config.yaml
dataset: "acted Russian speech (Dusha)"
n_mels: 64
grad_clip: 5.0
Rows from block 5, named by matrix and row number. Rows with one number belong to one channel. Each number is 128 + 24 x the weight over its row's rms, rounded and kept within 0 to 255. All counts start at 0. Numbers have three digits each.
# filt: filter width-5 conv (model.blocks.5.filt.weight, 384x384x5), inputs 266-279, a 5 kernel for each
# gate: gate width-5 conv (model.blocks.5.gate.weight, 384x384x5), inputs 266-279, a 5 kernel for each
filt.228:115125159096133137136135099115157125144112082174133161107143161135155144161133145122110089135145122133114082076182142138117089151111127137091126107133120107114115113122093145124104099137163145145129170138107149
filt.229:141075127118111107168105085122153175090106138104084124146162138128071119093102103133112111113121098112107145092094117154163110091148127162143102103130145112117118084144109122130160129156124108137179103111120138
filt.230:129075093169132148128112150141135171101114084124132139110118124142171158137154103120067147119148113135117150132081135090130135132157099138131122152141138168100128164144103101155124132103104105148171158107122101
filt.231:123137127102081119118107126117134140117063164112081140130063150097103112122128138140175107107082124128109129169138124137100098099144128160121119124096113118109114127143115118165105099136144121151121146140114113
filt.232:166118127124130133095106148150099117113161090130148191144162120118136093122168114155110123135146083081062150150137152126148139187129122126147114104157176151139095160105109128161155145161096136085129134135072103
filt.233:167118115104115141159132074133136053098165145136116090158152163151109099152138109118097126126134116121168086116109117101089160100139102167090159111132150103126114124147135140115114122104144128163115125098100123
filt.234:111153152150149118122125110149100120151071098115186134151156138146149092117127105136155116178108098103131122122175060141151119125093118103107173109139148141183111099152116108127189146156134075129103151099137134
filt.235:124141076128134180106112122090138131137106148107133157103155125108140083084146135132122116170143102177123164151155138149150143110105125099151141117127137127140148106128143113117147137140114153123085112150174121
filt.236:145136141097130110131152118137098157165105150135141133171102160140155112127119135139119139103143144157107147080122120154101167138093150117106108159114149141127148158107136151131088141157122123182107108165108142
filt.237:134154146123153136074119136184128111065132114090116136120150145155136090143099145132107134122173106101108154138112121126147129133149071137091147125109125109154162120133140146155175145156112100140157138090139105
filt.238:135132147135136117165156075118137099107104135131114088142106090132147121118122157111114133154147165130116134135114084105164120148138124149122131095147102151088142133119159111125157118125122122161146108122093132
filt.239:146154134132112150095079140141106134125100093141143114124121102143134093152145101147154110182126149093088128136101113149164186143107132146090106095131140105143146119171140133144103103124125124144164094127131091
filt.240:134097127152143129120136129124060113150096167157119147158114108146153140119159121119122188175158141129087117085101105104146105157096139149126148152073111115127117131134154116139162158105081149188099145147150131
filt.241:140123160141112144129172104135093126135152132134103158152107094141133082125094166126153117128117170125130147120144129161139170111119135152136107108117132171112164162077098168103119130115111151116131115105151140
filt.242:110173146154158098114098137139137110117175155151101084103114111130137132168103122126102163136123129130120097142134139170112157097153109166115154132123157112173095161128161142107099143133162110152187129127130140
filt.243:103096112138141134132139080161121157078128094112103151117155153143089190141173157122134161136133156132135145141155115129160122105148112149150150122141115148106086153180154119135150173137163134126152116139171134
filt.244:105115135148179131080147158116160164069134140127170096140134137146100143167091108090116098113127109153123143126145092144117107133123147098085119130158124110140130154112163165156150125108194136130142089077154145
filt.245:109097143119119137107144131155128135139108185111101186089102138082121149112145156143132153124134120134189157180150112118120109134117164101115127108113131126123159086149121152131133170080096170123098090143141122
filt.246:140135147155111130146107099139128124116128092112111160096147141141121135085119134140168119128137149117107117103152077116168164144093108144120101118107109105107174143133132130067131103107137157150100140145160161
filt.247:120136155109075181127149131125098116161088129149136157126110105154168119104119111148136114091152147134163082101128172156113147111112114101110146124100129136092145125106154134150113140123152162133148121168126124
filt.248:148088143144111113104115136115149124140132124126127112127113149116090094185138118121127133118198118131177112089140084120107154126119129132081107124135115103186159138125112116125141175120097156129153129143112134
filt.249:142145144103151139115129134106109134143115121113150124094118126132144142128149143135068162092134107117097117126132142145108135160089107109162158139124084151096107117155134129141113094156157141163141128127105108
filt.250:114108068113140104106126131124136153168145147142117103127109097073130100140159190132095162116110086104147123127125151080111123096143136093127154108094097106141131165136161200147093150163158130092143076121144119
filt.251:138159082112129143145091137131082118088142142145110102150147140106106110135118119130128149153128091117116124147109068108131110124106129127162156134131114138144129150121121122142136131132097126083115096119151142
filt.252:104129136171126135155111155120088104125127081137149105130114075132103123150106138136146149138137162126144157115161138114124162130115092131106138142125087117095127129102100209084124148106114114098143148100125157
filt.253:102136109088125111095127133116126124123143101099109141164125151147171120101128112159111139101168196157133159112151127140107092159121096136090136128128111132168107166130104132127142112116110112153142172150167157
filt.254:108157163158119184140174092132123168105103070139141142083122141112139158164115130123151098128156118122119154138117138110098147134121159139155157149130118087095114124118149150145113170094070104127080124134109114
filt.255:108131105147124095120088162115155122164132166159128115114126171128134116124138092132105110113132168120128157079131061155126106130112112153115123133107120149162157146157097122085132102116127194140094142103107090
filt.256:172142118131140124085157114101123177182143128116117111174134126123118101144124087107083088159133171123129099113083125128096127120180108174134147139132109145077116158131147114151097132125138160157129138102107111
filt.257:128099115128132134174116127121108144106172147107137094100113122138163124088117111113133146113124104159111119114154132148144130127159137118211147165122147112170114104108111123136147168137171148106136140105122124
filt.258:124120133132124136120138134131133117124171086119140123126157117152159131174189116158122113134106119163135124125136150112141180126113119096148133112114090126132150153149081110149151143149150177142098137169146120
filt.259:122151113100184108175109099154117160155138123087166100110127108173123143145130131147145107144111171186115153123105125097152156171088145170120115153101103156119179116120116164144103148141141152154148145120116128
filt.260:089104108153126088143087084136117158181103125137126147081115134160138115118101110122117157109101113162169094124069181107156096118150158177147166129174149115115143077139130176131142123114142134118133133130116087
filt.261:151088170114151143131103152121115139110094132103100104147101128133125125127122088121152108110130106111144158113156164123121166102147123100114136082148106175118117128171122129112124119115136119135148156112128111
filt.262:116160090143122127104091141168114131122143142125104111164146153090131130125134095129182114135092154110110152116097150121123134144184153148160120147160103079136132094125152081160126103109136134113124101115139152
filt.263:151120185138124129087133141144115103136123121090172091152109133153140136139159144133122138097116139055095094137130116137133143148104117144111102123147141128144150145150107076162112138131149159127119147112151155
filt.264:130083106143155114120173127112080110177114143129122113149084105186105163128109143068127076155137160132114144133113122133126170099104115114159086138156094143116121122123156099132114158151114135143181126140142130
filt.265:136122130139178156151144126124127133139160110121126118186108156119160116087103084145105125095167105106175138098180134142112114141144118123109099148145166119122135158153126161148125160117111108133119139149123120
filt.266:126167170109079142151122155113152183165136135140121100112125114117140125096178166082113132138123126140137113158092125122108121117112089092146080156131145088101131099169131123110108175138106133116095120177121138
filt.267:123143076139114114124143121131110139090103117116112117124149110130095149106112114157168108133106110142139133138110095186124125108101158166096134126131108093133087171106155147121167142145162126121140170137076123
filt.268:109084142126158141133110127103135157071076145104093114133101135160137147129131141174110136127109120123133142191096084124130159142106164182152114146134135161130148188152146107116198123078147117157170159117134093
filt.269:116147126166129091082115136137145113118086139158114085163097116158085129118125136136119119126121162119102145153080112109109106168118146106123097147113132085145122157132109123162103074099131110173121167155171153
filt.270:114147055127153123137130124143134131131088135114127097122118119108189136160148131120140138103156128182134122119117087133128072123135107157182138158162110120155123130115131113131151147149166141124126115157153132
filt.271:105108164177145091126117121097121115151117095122100104081117066105103141133160172143145132118115143198059092146141128134150108130104147137134078084172099101129137104088146148149141122122092121125139132145111167
filt.272:124084138134141114155124098175088086120180110115137099104116176085095120125114131122116149130138144194156146110151143153131120136128078171127106088079112112157127163075161137115125113135167118146153163124178144
filt.273:081115176136174116058104136119121133092072107182131132101127168118133106080115109107138083157136129152137143184090088136127097148121123149135108117138127129161130139123123111127104156116146139160080127154109150
filt.274:084158120218113208122160131109142161137111127127150107180132163109131081146116137137098149116155109142074118143146108146116110116175168161094117181100110106106124153109152179159130123156149101098147147150143124
filt.275:093115105168161070130170160121177072094131147142111136073145172185116112069147167129089111134157083116098154176169164162133133147127088114108105124155091102156109149119153205144126125090120096091158131108116113
filt.276:125136137141093124119110068133085124161123160137121132145120131127107080129174129112171121089127140149148127155127163123109091122115106082103059144144099165127119124164113097112143128150126152167096170105121120
filt.277:108149133127107160151130150162145127144127137128117153101109089143111145098140130148098106136150112134142132117139139124110134146113130116124132110093150184145123148131152100135121118088128147106137062099112165
filt.278:146161104170146130109122114124140172110090165124089186085145103173158149129132148113129116098171157124112129129128113130081087117094112150090130090132091135119130129114110104157102142074141145134119173109127144
filt.279:137151106077132115140115149159166119153088131127180144097151075123168133127116150180182142159133119095115139128144138160078130140147084099100113129132148147147160111107111154177143105147116161090135114122096134
filt.280:129159177115141123166086165126091099097132130159108159089135185142137151087100143132144162156135170120105139162127089134119109142088136154070149134130089158116116110109079163123108089155114153132117148171172160
filt.281:136107101093126109084128101128130102124155148114127099149102116109170115133161135125127156115098091129149184167141132137142118121151109078138129097112134111131120109145127108167102137177152139112084132168105175
filt.282:134097147131099115149108116113101157128158127146175113104161124114132121135120115133130093130115100094174103113156197145119084125105104132135114119140144140126152146101108110116145130127144128155143130124100142
filt.283:126148197139110160144116146115099111127115142140124124081145142114106124136130100147134146142135105092156087123160125124103163120078118134122129155122156086122124122149142106094104102164113136129149115140129105
filt.284:096144194104146081144137118159149162119124123117094121111169099071138130129071125094159129123163149146109165134146129103077154152128107043163164118120086151196115144163137152148117125153160155134099157096159144
filt.285:192139132134141140141125116067104152145129124152142121177128110110094087141126116134128108091110145131132091107127115162159120121072127132124145163113122164109124130140106172126107162090164152102161152148134128
filt.286:116142106118112095070157121124121178138140124106104142120091146164140133136139140136149111152152132160061144173159125096132131095135129129103142146175089093137143158120118152128144146099100116138105146101113149
filt.287:095134111094093110098130137109147150093109150134123118133130110121128112157102176133143149125129141118139125110155113061158123134136166151142105127155125111114088132110134099128169137130200132099112100175107131
filt.288:147133111102115161144132150133125139100110132146151117128127107133113093123133093084102158133138094154129117147140146159128131155106127127135148102119131125135093142154131099121119103148145129110143116118121103
filt.289:118128153120123117101107141127138157140111138162155129141131110131136142161132135119098131077128120084116128150117126131180115142119137188109135153115134149163106118165122162117105084087104153126128131137127136
filt.290:133124064116146100119101121122089092107158129151132121145129103130149131145115118153096119125142146104118143133137153118125131148151149118144128077161170109129100146141179134148149120138100152121101146161137135
filt.291:100138132128121103155169151076104111163115150126115122107162093104143110136109122121142146116155126128164133120145142093135138117131160099139155156151162151166208132098132122114085099145105115169130094147108163
filt.292:141136098145150117117143116120101166129139158143152121145110128120118149104118132142089129196122096098133122148152144135098126132166096126102128153149095086135114064141141134159163106161155154162105165135164129
filt.293:112168145130146120135080107112139112139144122071169172137137117161095112105170135141081132109110142117116113118137137109131127093094133188112108119155141116130116129133139153067144132135148118115108111120087077
filt.294:127156146128144126165158080116121127135145154091140116158150146141106132098081134103161165162119115140148150156129188107137126121116061119158079105179101086127125110128126091129111108095166120134090113139106105
filt.295:121171125107141108123087155120139172092113117092081127150127132153106123160129144127106120130083115152138152123153153133131113138158108159104158129121137135111092123135120142171092103125132109098157136104099116
filt.296:121076151095153135118124154100135133152151095160177118166100143117138105139134161143154136143116091144094137121126118159120095126145218132169125088186076142091179151125152136138108132131145156148112169192078119
filt.297:129133143127160171120137131102141085135121127136119131152103122113133092129116141167153121158114174142118119163124073122112088143093108128162136107119125107151119108150116126155143179123111133124124153142141133
filt.298:159119127149169130154134140116146128131137135126128096165118141151122093109125094166132124122145083132141146161158099152183152114146123146148188108147124123127123162102125133124150151146099121153133112134142101
filt.299:109096156150162143141089110131107121131118148131106138135174117095127132154135091140137130121086137111095138153135104144128134092176126135127125161148033141142135161141140093103090143164151135096116105114150124
filt.300:067123140172085143105182122144119105105146160162109159139085165156132139150061124127114110132102133142111182126082130156130091146141168154190133157104127110145136127135129091135146118142113113114099115131159140
filt.301:171151119115115149147125116128095132110142094126128137143129092074103131167102136109143159133128141169139120144151135099149131145110102122122088103162135123141156167123146121135143168140144146108163076133099111
filt.302:157104140112154141117145148098153148133138108131087143169154157096143149118131139172141116095122152147140115116133157126121141143150151120073096111135135130168131137149112152126142147125115150119141099138143111
filt.303:161082147123143100101133096069190160151142109139120150136120113117145163100124147114112161136081173097104160136103102118136151160143114163144131125121154080107113114192146135125119118125160131110109140147149156
filt.304:122118103103163120142130101094143123147099151122124126165155139119137153136143125129116106162109140114119117102114126104101122125169187150088178118143051108131155065157102130124089101153144123135179142126123111
filt.305:100116098099112156098160118144133126093117147142183128108127116118089117132146135115130126122095104148142150098114137121171110090122147154118143094126141118162159142105122127126103135127130123108127109166127088
filt.306:158124125128121130122128152100144136133148079137156099128124117164158096108163106126100126149163144128124108138122125121165115162137111131117108158142139106127123147106121091106125119144101134159121126136131132
filt.307:130113113093087120112115122137101165116118132168100167142125107105114157159096136087149103100115137147132129104098117114106132100131136164145150151143143090109122137113108136141122121145103123112129124112097168
filt.308:153127144136151097167132137108136135142131168095122143138115117115118156120174142103106139128153143165106155138122112143107135129086127149122160150116129112150128133106083140152125084143154139131100148163120098
filt.309:088119115120121149089133145153141130127155137143098086141164124155119141123090120078138131113117140181067147076128123123111160136116129100139114155171170113128143113180117122145089140107114144124170157134108121
filt.310:128153144140147169108121106095141093130158126121131082182115118134102140114116145119147139096156118153116116142093123110118188140061126093126094172147087112104149135158083132132156119147161119152155128100119142
filt.311:098136149151099120143107092125117162089156115155151125118154116104128094108160176128120123145143081082149148108103127141180115093137127121094148099127154164116156138151151133126126093130118133103108147127108118
filt.312:127127125139089123147106117113140158101129126103132140134119120119153100100165082135101157107150167163126079118117159147133118148131141108144105154159112173106142103146103116128154118098163142135144146152101109
filt.313:170131112152189138130169122142130099135125139128152096142078090124080143180116122122117104108091098146147125110102140104101143132132123138124154097142095197080148056098069074111121104165102141149091095125144105
filt.314:119108143131117119174167168156087119147151146158134140135100126135153128104118121113134120118126123122073104168127135115139134152145147160114160141095109169133125119144129109165103160070109142133123166126071134
filt.315:087102144146155166155169145117132097084127168112138162144172147130110092167128118078103107134135148072112114117142140132119090122158110117127168101168133191136117121122113105125157116137137186152158127181150133
filt.316:162150182130133138130126097187113149146084169129165147110148099108117153149111123131156173135160081088160129147078154138130111132105172098118134122159153097144103136115120115104145147104098152113156093095108117
filt.317:128086109108116175124138064157110111078111102120144099115079130146112133146120101141112130127145176146142117177147134145105160178150080133126133140141092139120148100148166147115079095139139187122148112133162133
filt.318:148142159157147133130117124142132153123140124092079120100103137148121133111092119150112065085072120128165113113105139126090117116112101139152135154136164162107164132136145145105127141113088129116122102146131110
gate.228:177168111108140152121111114145109103100115077108171137106093106132141162135135125129123121086118123101102096136106100107147180167127113129117120157140104101167111136149104130170090101118085094111132127144123148
gate.229:174124113128085115096155149148134136100109189154154128108134151145161096135154099070104140111106122155150106145122110128093095139136084124079103130170128119123141129119174106118103112131107135167131090132141136
gate.230:131141112107110093177156168126126184148124140140107152139174118095146126130086141075126120116108165153155117128129154150139108115118143133127139146123122114117108124129121123108147124097089102111104112128141156
gate.231:121115161139170143147168149126138119109076141081135111116123100148139127130121118120086127119126115096110162145094119151146118138148090128142108147133134147078122086108150117111099100138109138175138121093111129
gate.232:155120110124119093124118108134109138129169075130139093147108138149114123115111077112168146163110111105092096137105189141125116125167112093169100161118111170123125121128116150116092110130144133106153114135119130
gate.233:122106138119173140175083097126161100119104137137150107055137098126157152115105157111114129122128145147115094144149129146094161088116134121104087138145083104106143147144125173105131125092156108146119092140135112
gate.234:144135123124131144149153156114113071157122121159103148181095086130177146139123146101124132157137139121110103138137088139100148126135176117101108098174167145124154147145124177117181127126106171135105127116136143
gate.235:103116136160121126124163136146160140157098113121110119109135124150117107135133082129123139131146099113126111134154118167101120104137140182145126109112126103170120068155110112144118117085155114135148122108154127
gate.236:135130136153121096096138096132142118157150148089136125099131134090075099114117141137123138182079198124096116143140105101125147126104148107130149143113162119148113123093144141123148138162145088103175126164167116
gate.237:107144112151123142156122179122123155154154125160167093126125124097162101154139130135138115144142105092130098136118084146137094119099135155148151089131108130121119113113116108134098128152117135127142146155136122
gate.238:117147154114127140161138152133120141149133151156124123095154091120112133145164121174123119164108134140146149162135149158112144126119125157100120145176151144129092119111162129187157133159096122113125163131139086
gate.239:136139151119139131147130095142086144165135160190148144121068137138112164124092122118120157121154131132129125123118144146124102146160078103187086096091128126143130144110109113147089151125114099101126109114117160
gate.240:127084162166145130124108147131112138133144114085117122128123120128144109113112130114123109127188130166140138092138117109140112143076140108100106132130147117123145100092108141140115130137124121125175104128178126
gate.241:119121149135131103153109110143144144107178166095086153088114129152092125093137126147147140173091124126116162149118161118107112135102089084106167119108109099107141095153143117193126125110150123090147128136128119
gate.242:199094116137094141133142143135076105174109153124137092114171106121137138100128150140148140123123087121165110124141078110098105128105137148130124136109120186141136154163101093161112134085105163120103125155114105
gate.243:159106173140161165152117151130136089120101138178155150118131167122121144139122174130151121134099149140123132098143142114134128131134112179138153122124084141100165121135115143138138153150173111164127148164111164
gate.244:140087117157111129099120163127125154166134113118103111122132172136126104080088121074097100140155120107108105159147150118097124118100130086133141179131134124143157134083148080167140130117150115102128105097134122
gate.245:133133120110141136161115122129116129114154150114191136169080101089123125100099125084113143099136101154119138119128123144113167114154150145125104164125123105142104107148121108095091151152084128157119152141121072
gate.246:144153083128147128152145145130123097117143155130111140114083141115161149139119135172143155132131114151116162103133150118136068098119131100130157121137114135147116187140118128075141118112083117144146124135142178
gate.247:146148154127126161150164149116113087126093118080126096156165098146156083110130113066090112129150151117129120138116129098119118123140132106160147075118115141116087118088177141141101154157153087091081122146104081
gate.248:089087145106181141117110153121145135135159123131137126109081107102150093127102095118141140107190141123139129126105112109114117128077143111109138105158130133107098173147145126106144102147138117150105109159094133
gate.249:131086143149122144139138141124111082141118113088115110184147115147124143142139095122102160118137153153148139114119142107137117115146129145116082111171106147131144098125149138156162080099106154154128137135171145
gate.250:078132168142167146119147153128135132139125134151089142122132086117128179098179138129093101105121115167105155165130125117115150094112143129132128116104114076167132151112120115103086106126162127179136106136122098
gate.251:102148088111135171134099139145122124076143071076111124113137076134100140098125099127134172133129139114150151163156172136106145123108154136167143108137137116140118130105149155117156109112149159118124095110148089
gate.252:136123149143078099112158132171139150149111131113169099157092124139121136101162123104127120130118116130128090109156102116120143092168140170122138165097154135138154132146092128135123137129152132172134136117144193
gate.253:134153136145142122128133096115113161104115130187103097110111123181112090086120125101134152095108156121104097066136150133142159120125121130119144084133153122158130127141090123120131143141144098133143129114151103
gate.254:145173155168136138133157128138078123153125122116104114153176157123155142136098111144131149141086133142119087124144142117109111124171151101130115149070137106163085166054134104128141165134146119163125116159136164
gate.255:099108163133121165172099121076133117132120100119100121131121118132110102126130130103133117114113157173163090162127100076118116137134134144126118098127117108138145123152128159142127154119101135128139145113143115
gate.256:121130144117068122179141135139130121134125112112151116129148128125153156113149121140131101133146161126136134133128130124117137173125081124118116101089106092115169112129076145077162111139147093130118162146117128
gate.257:122117117156098133142120107138127159147082106118187113122153130084154077139157116101198111108150132108081159165153121106082111125161128064130140120120116135151096153150160106155135140126092115136109154154114140
gate.258:156118144126144127120132116114122147072091152103169160122159167142156133137113125138155153150078125181127147106129088138170111121156137116115121096121120146103148153144130141077127122162162093087159136130139130
gate.259:126141160138109103146123173132125121095196112115155117124093141097114152083129131135142104098126123115146106115139101157173166121183109117127126123142123163144133143111141143137098147085127151146111106095144115
gate.260:080136104128119134111148136108112106149146112123194118104127119132109121133165081151139091140136132138112109090090107113168166176125123105130128137143111132129137161146168125137139123129123141137116083120105083
gate.261:105108132140152091144174154143160122108120142135105111154086135184145098129159116139142103116127145087096121181122101159111108092130128125144121163125114105111079100115138119131118141158134118149141086180128151
gate.262:124130143113130164159143113161147128140107075145142117166142117140126114105112173139087111137139084152151115128123127130130101130098166156098156133126100107132082147177122134130146118102126147111144121123163165
gate.263:121158069118121134149120109153143101148106185120096172140142131102128149144157115140132109128099121116161116137129093112084160100109132139120156102131143099115121136097139138127136055147152111082150150183167155
gate.264:140104162174126122116171130108126126113136123195054184159132125109110147117121125144151136122130111101103148113111142134174123165100101117132092145108139184102151145099129133149137158104090107094137132089143142
gate.265:138162114127118129165153141121143142124121173143148140152138127147142109119116116085119116120146131112124156096121092132154107103138122145149091127128077130118166109152126108104118112090153179089174138126088108
gate.266:129141097109170121130147152154086113106162151134105079136167097162120097111138127138089142161081158106096115085094140134163113123139136178124127116117126125144141118137166153134133142174103136106182059111144141
gate.267:164119106158141120124100159134077127124118133156054147078116134113157115134132132178140119106111104103116116161107156108107141153166102156082161134112102122136147151157110118090093125115141138102112113183112105
gate.268:118140128128129121149119133108122108091141129116131146135089090135130131136135113087108123138130107129134145119153145130143108136118130092109126110139122113148121112122157135133105132132121148114166134136164156
gate.269:137120121141126107147082129162127101097184140109182122133123120141149142142130082125182109141115125138083116157101126139131146133084178140109150143111097141116130140134152105126143140112187187131126112112120137
gate.270:199154103136107098139197118149114141149175172077082139155143104103164137157147099150112128098132110126109132122158127097088120135156131126151128145122084117126105134145156131163113091157095098110141080116116151
gate.271:136160130144175139145122099165123100090115159057128137166112150143117131123164116101113122082134146111102144152123164115162102141121081155120108140111108159139151094139157196150145082086123123103180059078116120
gate.272:126118178094102142133144167132145171122117151108143105141126128109121171134140162172090095157118156101131129105129129101129139115066123089147134140106122151154065107155085118118132095117091144165125102151143129
gate.273:131068112147178087137130179104119148139074068150144114124106141131173132142125122145112151125133115146082105130140102091090121147108105088130103098105067155135186145139148120173150134107180085147139106178068119
gate.274:101151084122141142086112134162151123143118091128131136152094102157126138081155145125128182129084106135153100112118158159150119143118126127094086131156132139075163152142102157160097161093134172126171092127138124
gate.275:111140157089129120107141157105127095095138148120140146140112110124108148104114158149132118170150113146126153120138176097127112116125085126141112142128130137097162186176186135093132082118131098104139125127118119
gate.276:103208161168125091143132116135108128108128125138095126162111141122132128172142111111160113111164123093151078134111137150094092121129154165177099152161180109117151098126126125142165120084150136140150112133169145
gate.277:151131160159140102073129111096148140084086125078097169109109099124109115109129106164187132119092149141146155144145115137156118136106174131081136076141151096158188081167149110141098125143128114138160141097120167
gate.278:110132139121130109110132140151159129122125141131146124111073152126086094117127159136165157139166085084101136083123163094165131100119104132085133143146154120135128115115095147112109159143150124128126126132102124
gate.279:087107136074127134146130098102115128121131115134139134147119134135130128130092110145149152125149118113092118157117121105121089113181131115126141120148096117117148155133147141105150126112136137141142117104124114
gate.280:153136110136112169145145185129112095140186141103136167085127120099158100157158108123131089121132142109167157164138113147109104130070125099137119114167143119162100082129135170083133138140092117166118099144084133
gate.281:102157151143172138135099148146135153152137159168177098104134162097143137102131084181157142128136118085094141124120055122130120122111093110151133098158097156149133110121119149131110150107142152116113140134153140
gate.282:095172137121162122121123108123142085130123150144154125127134149135138087112117107103114143119096129132178121137124148162110162121140127117131135133100151143118162136104132119138127122134148163157135130148121124
gate.283:142153112162159140142071104129135139127096102134100153128134119112115170142104120142128114154123148138116145133093117086112098101119191128123076129126132151161157141135093092156117122154115118104151086132119104
gate.284:107142145176128171124139157091102115116105144155192136124098138123112121143133086149136120098082151141121111162145141098151135121122139149117161140191135142162114101099111139118113121150163093149136116180146143
gate.285:165102165129146132124095156136114156076086149103120149163132102152095098113133110147150109123140145104123146090050128121139115123117113070121121128116124105108177128133136145084151121112152150172144128122097144
gate.286:091157178144123119132135136113111081119097106092155158188101099130131126085139112116104091174098138080131142117145124126153136134104164123123172131142123120113127131108102097109128131102123101194134167140117078
gate.287:125090137122181128132148163144091131095151139082113115120166143092133102129084135164135085147139124127120116139161139115123094115145137122093121117086127093056139131127096122144176110075137109107165155166097153
gate.288:114126137120158118160114097144170122138125109133129128097109149110152101125118117105140144077115128116113082090114125125105124133120096142176147124116127125139092170154098111131164126126113138133127107145165146
gate.289:137129153156134112100120085126169160118121125084135120113113141087118118106119151140151112115138069112104083075133113116103129147153136109128150134110166119141153087179119102131169130146101110186135140141142128
gate.290:136116153123138099087132135114122133138137133098119129108157118101166140158116107104134133121106102123177104158131128104129130137137185110141115144156115075099110110123137118121125102114120131164131081108118141
gate.291:117146163153135129157101134070074121100100092138147121113130149123140137108104092119095133123136093124115095095102122141104147101148132131095147108112146129115126184137121152094091099097106143140148116130151137
gate.292:082116109169128132117137086129113193149141114127140109127121146115167179166138125154126169124102155126119128093133105153148104126136123131131114112123118134126172137100133145163116131111105115116102120122138155
gate.293:076126136125103129163113123118139106108125098150079111117121125133138143126115142106149074110116123111107148099169095078104115076100172148131110154128127121185149125134124076113107126131110116170111140121124114
gate.294:131104154131150137113153110123154151174170153110127063103153125101088120110114137141134108119131120109095135107115138129174151123138112094097114133138167142090086152133103116109132090150102101121130130096139143
gate.295:132120130130103127107168134139125098160114123116127134123112136129115135126118096155092108093143129140125118118147141146098128128087130133150131131083100175124112132137114124094095155136127148134156121134116110
gate.296:146074149104129152114126132168157086163141110134075164105104100135127131134110127073156148102157125122117136134098104151131139103138160092132150104124116159115107103134102127114123098135124115114113106101155129
gate.297:101140119117117097119126119127061124129121161128153087132101131148171158130209097130100116135105153167158133077124135144161175151155120141130124114102153081185109138125141148110078103128126092140142123126143094
gate.298:108147146117158175139070118165117144127135128121125141150178096100134168118094086128115146177149121111115125116122145122163165092107105106088102120134155120127095092130090112173116171149106126120131141130110144
gate.299:136128135097081140148141155100127168106159125126109093145162088105111104129151109148148158112129127129114166130127144135140090135207167123149090147131161101127154114108157117155125149131117142157084114116136140
gate.300:095099169121148142092130145134147139151095126150156096108139125158074115151129115145121160137136145132147170123124139118163130118087130166146129087173121138126162135119128118122139114162102075171156102130134121
gate.301:150133148143131141168129147166081089138123132136143132073151094165126125140150095152139111126111147110113130145139159121091164151069128126119153120159159145159126127141134106107136095153119131134116097126134127
gate.302:118143169111118151121116125127164145155108059161153103114140144123126159170197128128132142098127113115115139102116154116146123084103150109172094113091125154087107104105136125119098129155105097163108118168107127
gate.303:135149114155149138130158153118105092097142170133129120106094107142122116100121133103125121143082122136119108134132171125152110130173179150122113116099133186144092109140095116080132114119113109146142089125167110
gate.304:126166107142108126163118105121109128126171123096152127149146115116075133145110149133188116098133121128158139122100153141119117129119115106128112132082100100127082173143165146142108152124182136100112172149123192
gate.305:099127165125148133131157128143090145150132191141170136151160098147163186139158134095141135134127141133166127115070113096137125121120142145131140117079144123148133085102132161105098138139128091145119105175158115
gate.306:149094137119080173137147162122120113103150154135134133120167105135124138153120090105098081128171147152154089100113195121150113103133106107138103155140123091140151140144123116154159131111151148112108137133152116
gate.307:142165151127133097143146121159136119146114091112093142123062113128110121176108147150149137101140131163108121095126119163142101191142138154192139106115091150110096141156094136126116099119176157166109111088094161
gate.308:134094112141161091132149128126118204138076149120119132089132117147151131095118130123135098129124114117130141141139140155156117103157102138133125109158126143138112110129093128092130141096135130138155132145103112
gate.309:132125114176135138100118112154151147153113145147146065098126083145186106107132066099111142109136119105112121179137120178129154149126131124154108144096097156129117131140137129121105152068140118116135114166151163
gate.310:126090151114152140097144148112117089116156139120151164159157159122138141115120117151104096128094093141116143174163157116142135146073136084119120126119113112116150125114162121129181101156118096137122155164136124
gate.311:124149126121168141151128148098090131116080119095153164107091107127115137178129171135110142099102119165128169124123122139101099150148131147135098123116120108143162135139130128155150132098125120129110111183102131
gate.312:116169095107129045159125107181134075174144147116109125154100161143110108111179155116131113158106132107118133120147150144113154110192152116103117144142121082137178103142146120094130143133144135146137107145116162
gate.313:140131099115096112092139114075096108067149136135088118124148145110127112100114109090105149126108102080105131112147137162165133144127184119121125141140143157080090143128129119110134105113161122126103145152094084
gate.314:165112107105089089114093152107133139110128150133130167154130149115115166114109110099119141128127065114171154132156133096128103131124119095151125116141169126149119092122119155157138056124134127101141098091130119
gate.315:118130092164131152120128095110137136170119125145147085145114137125124159126105142111105120112118118147108120140111129091086120153160085101128164170121141146085153184147123121144130118095114134124108108133135108
gate.316:089120127109155097120154130116085110134110148120127148118126167131107161113147094156128136110138146136131114136164122152140100154136087160099147151073128142147131127110123112116145135140132138146118097115151149
gate.317:125139163125132149191152133116146098132097147129095150152171137121155091140120100136086110103137133156134118143100121097136110108147109126118154093128092123133153150097122159146155147142108134096159122162094155
gate.318:112149094093141122169124115130089132129151122171113123130137152134132135101164067156158135136143175085161115095077118141134132169123125106122109089140165146102155133112134134145119112141107118112085124103110116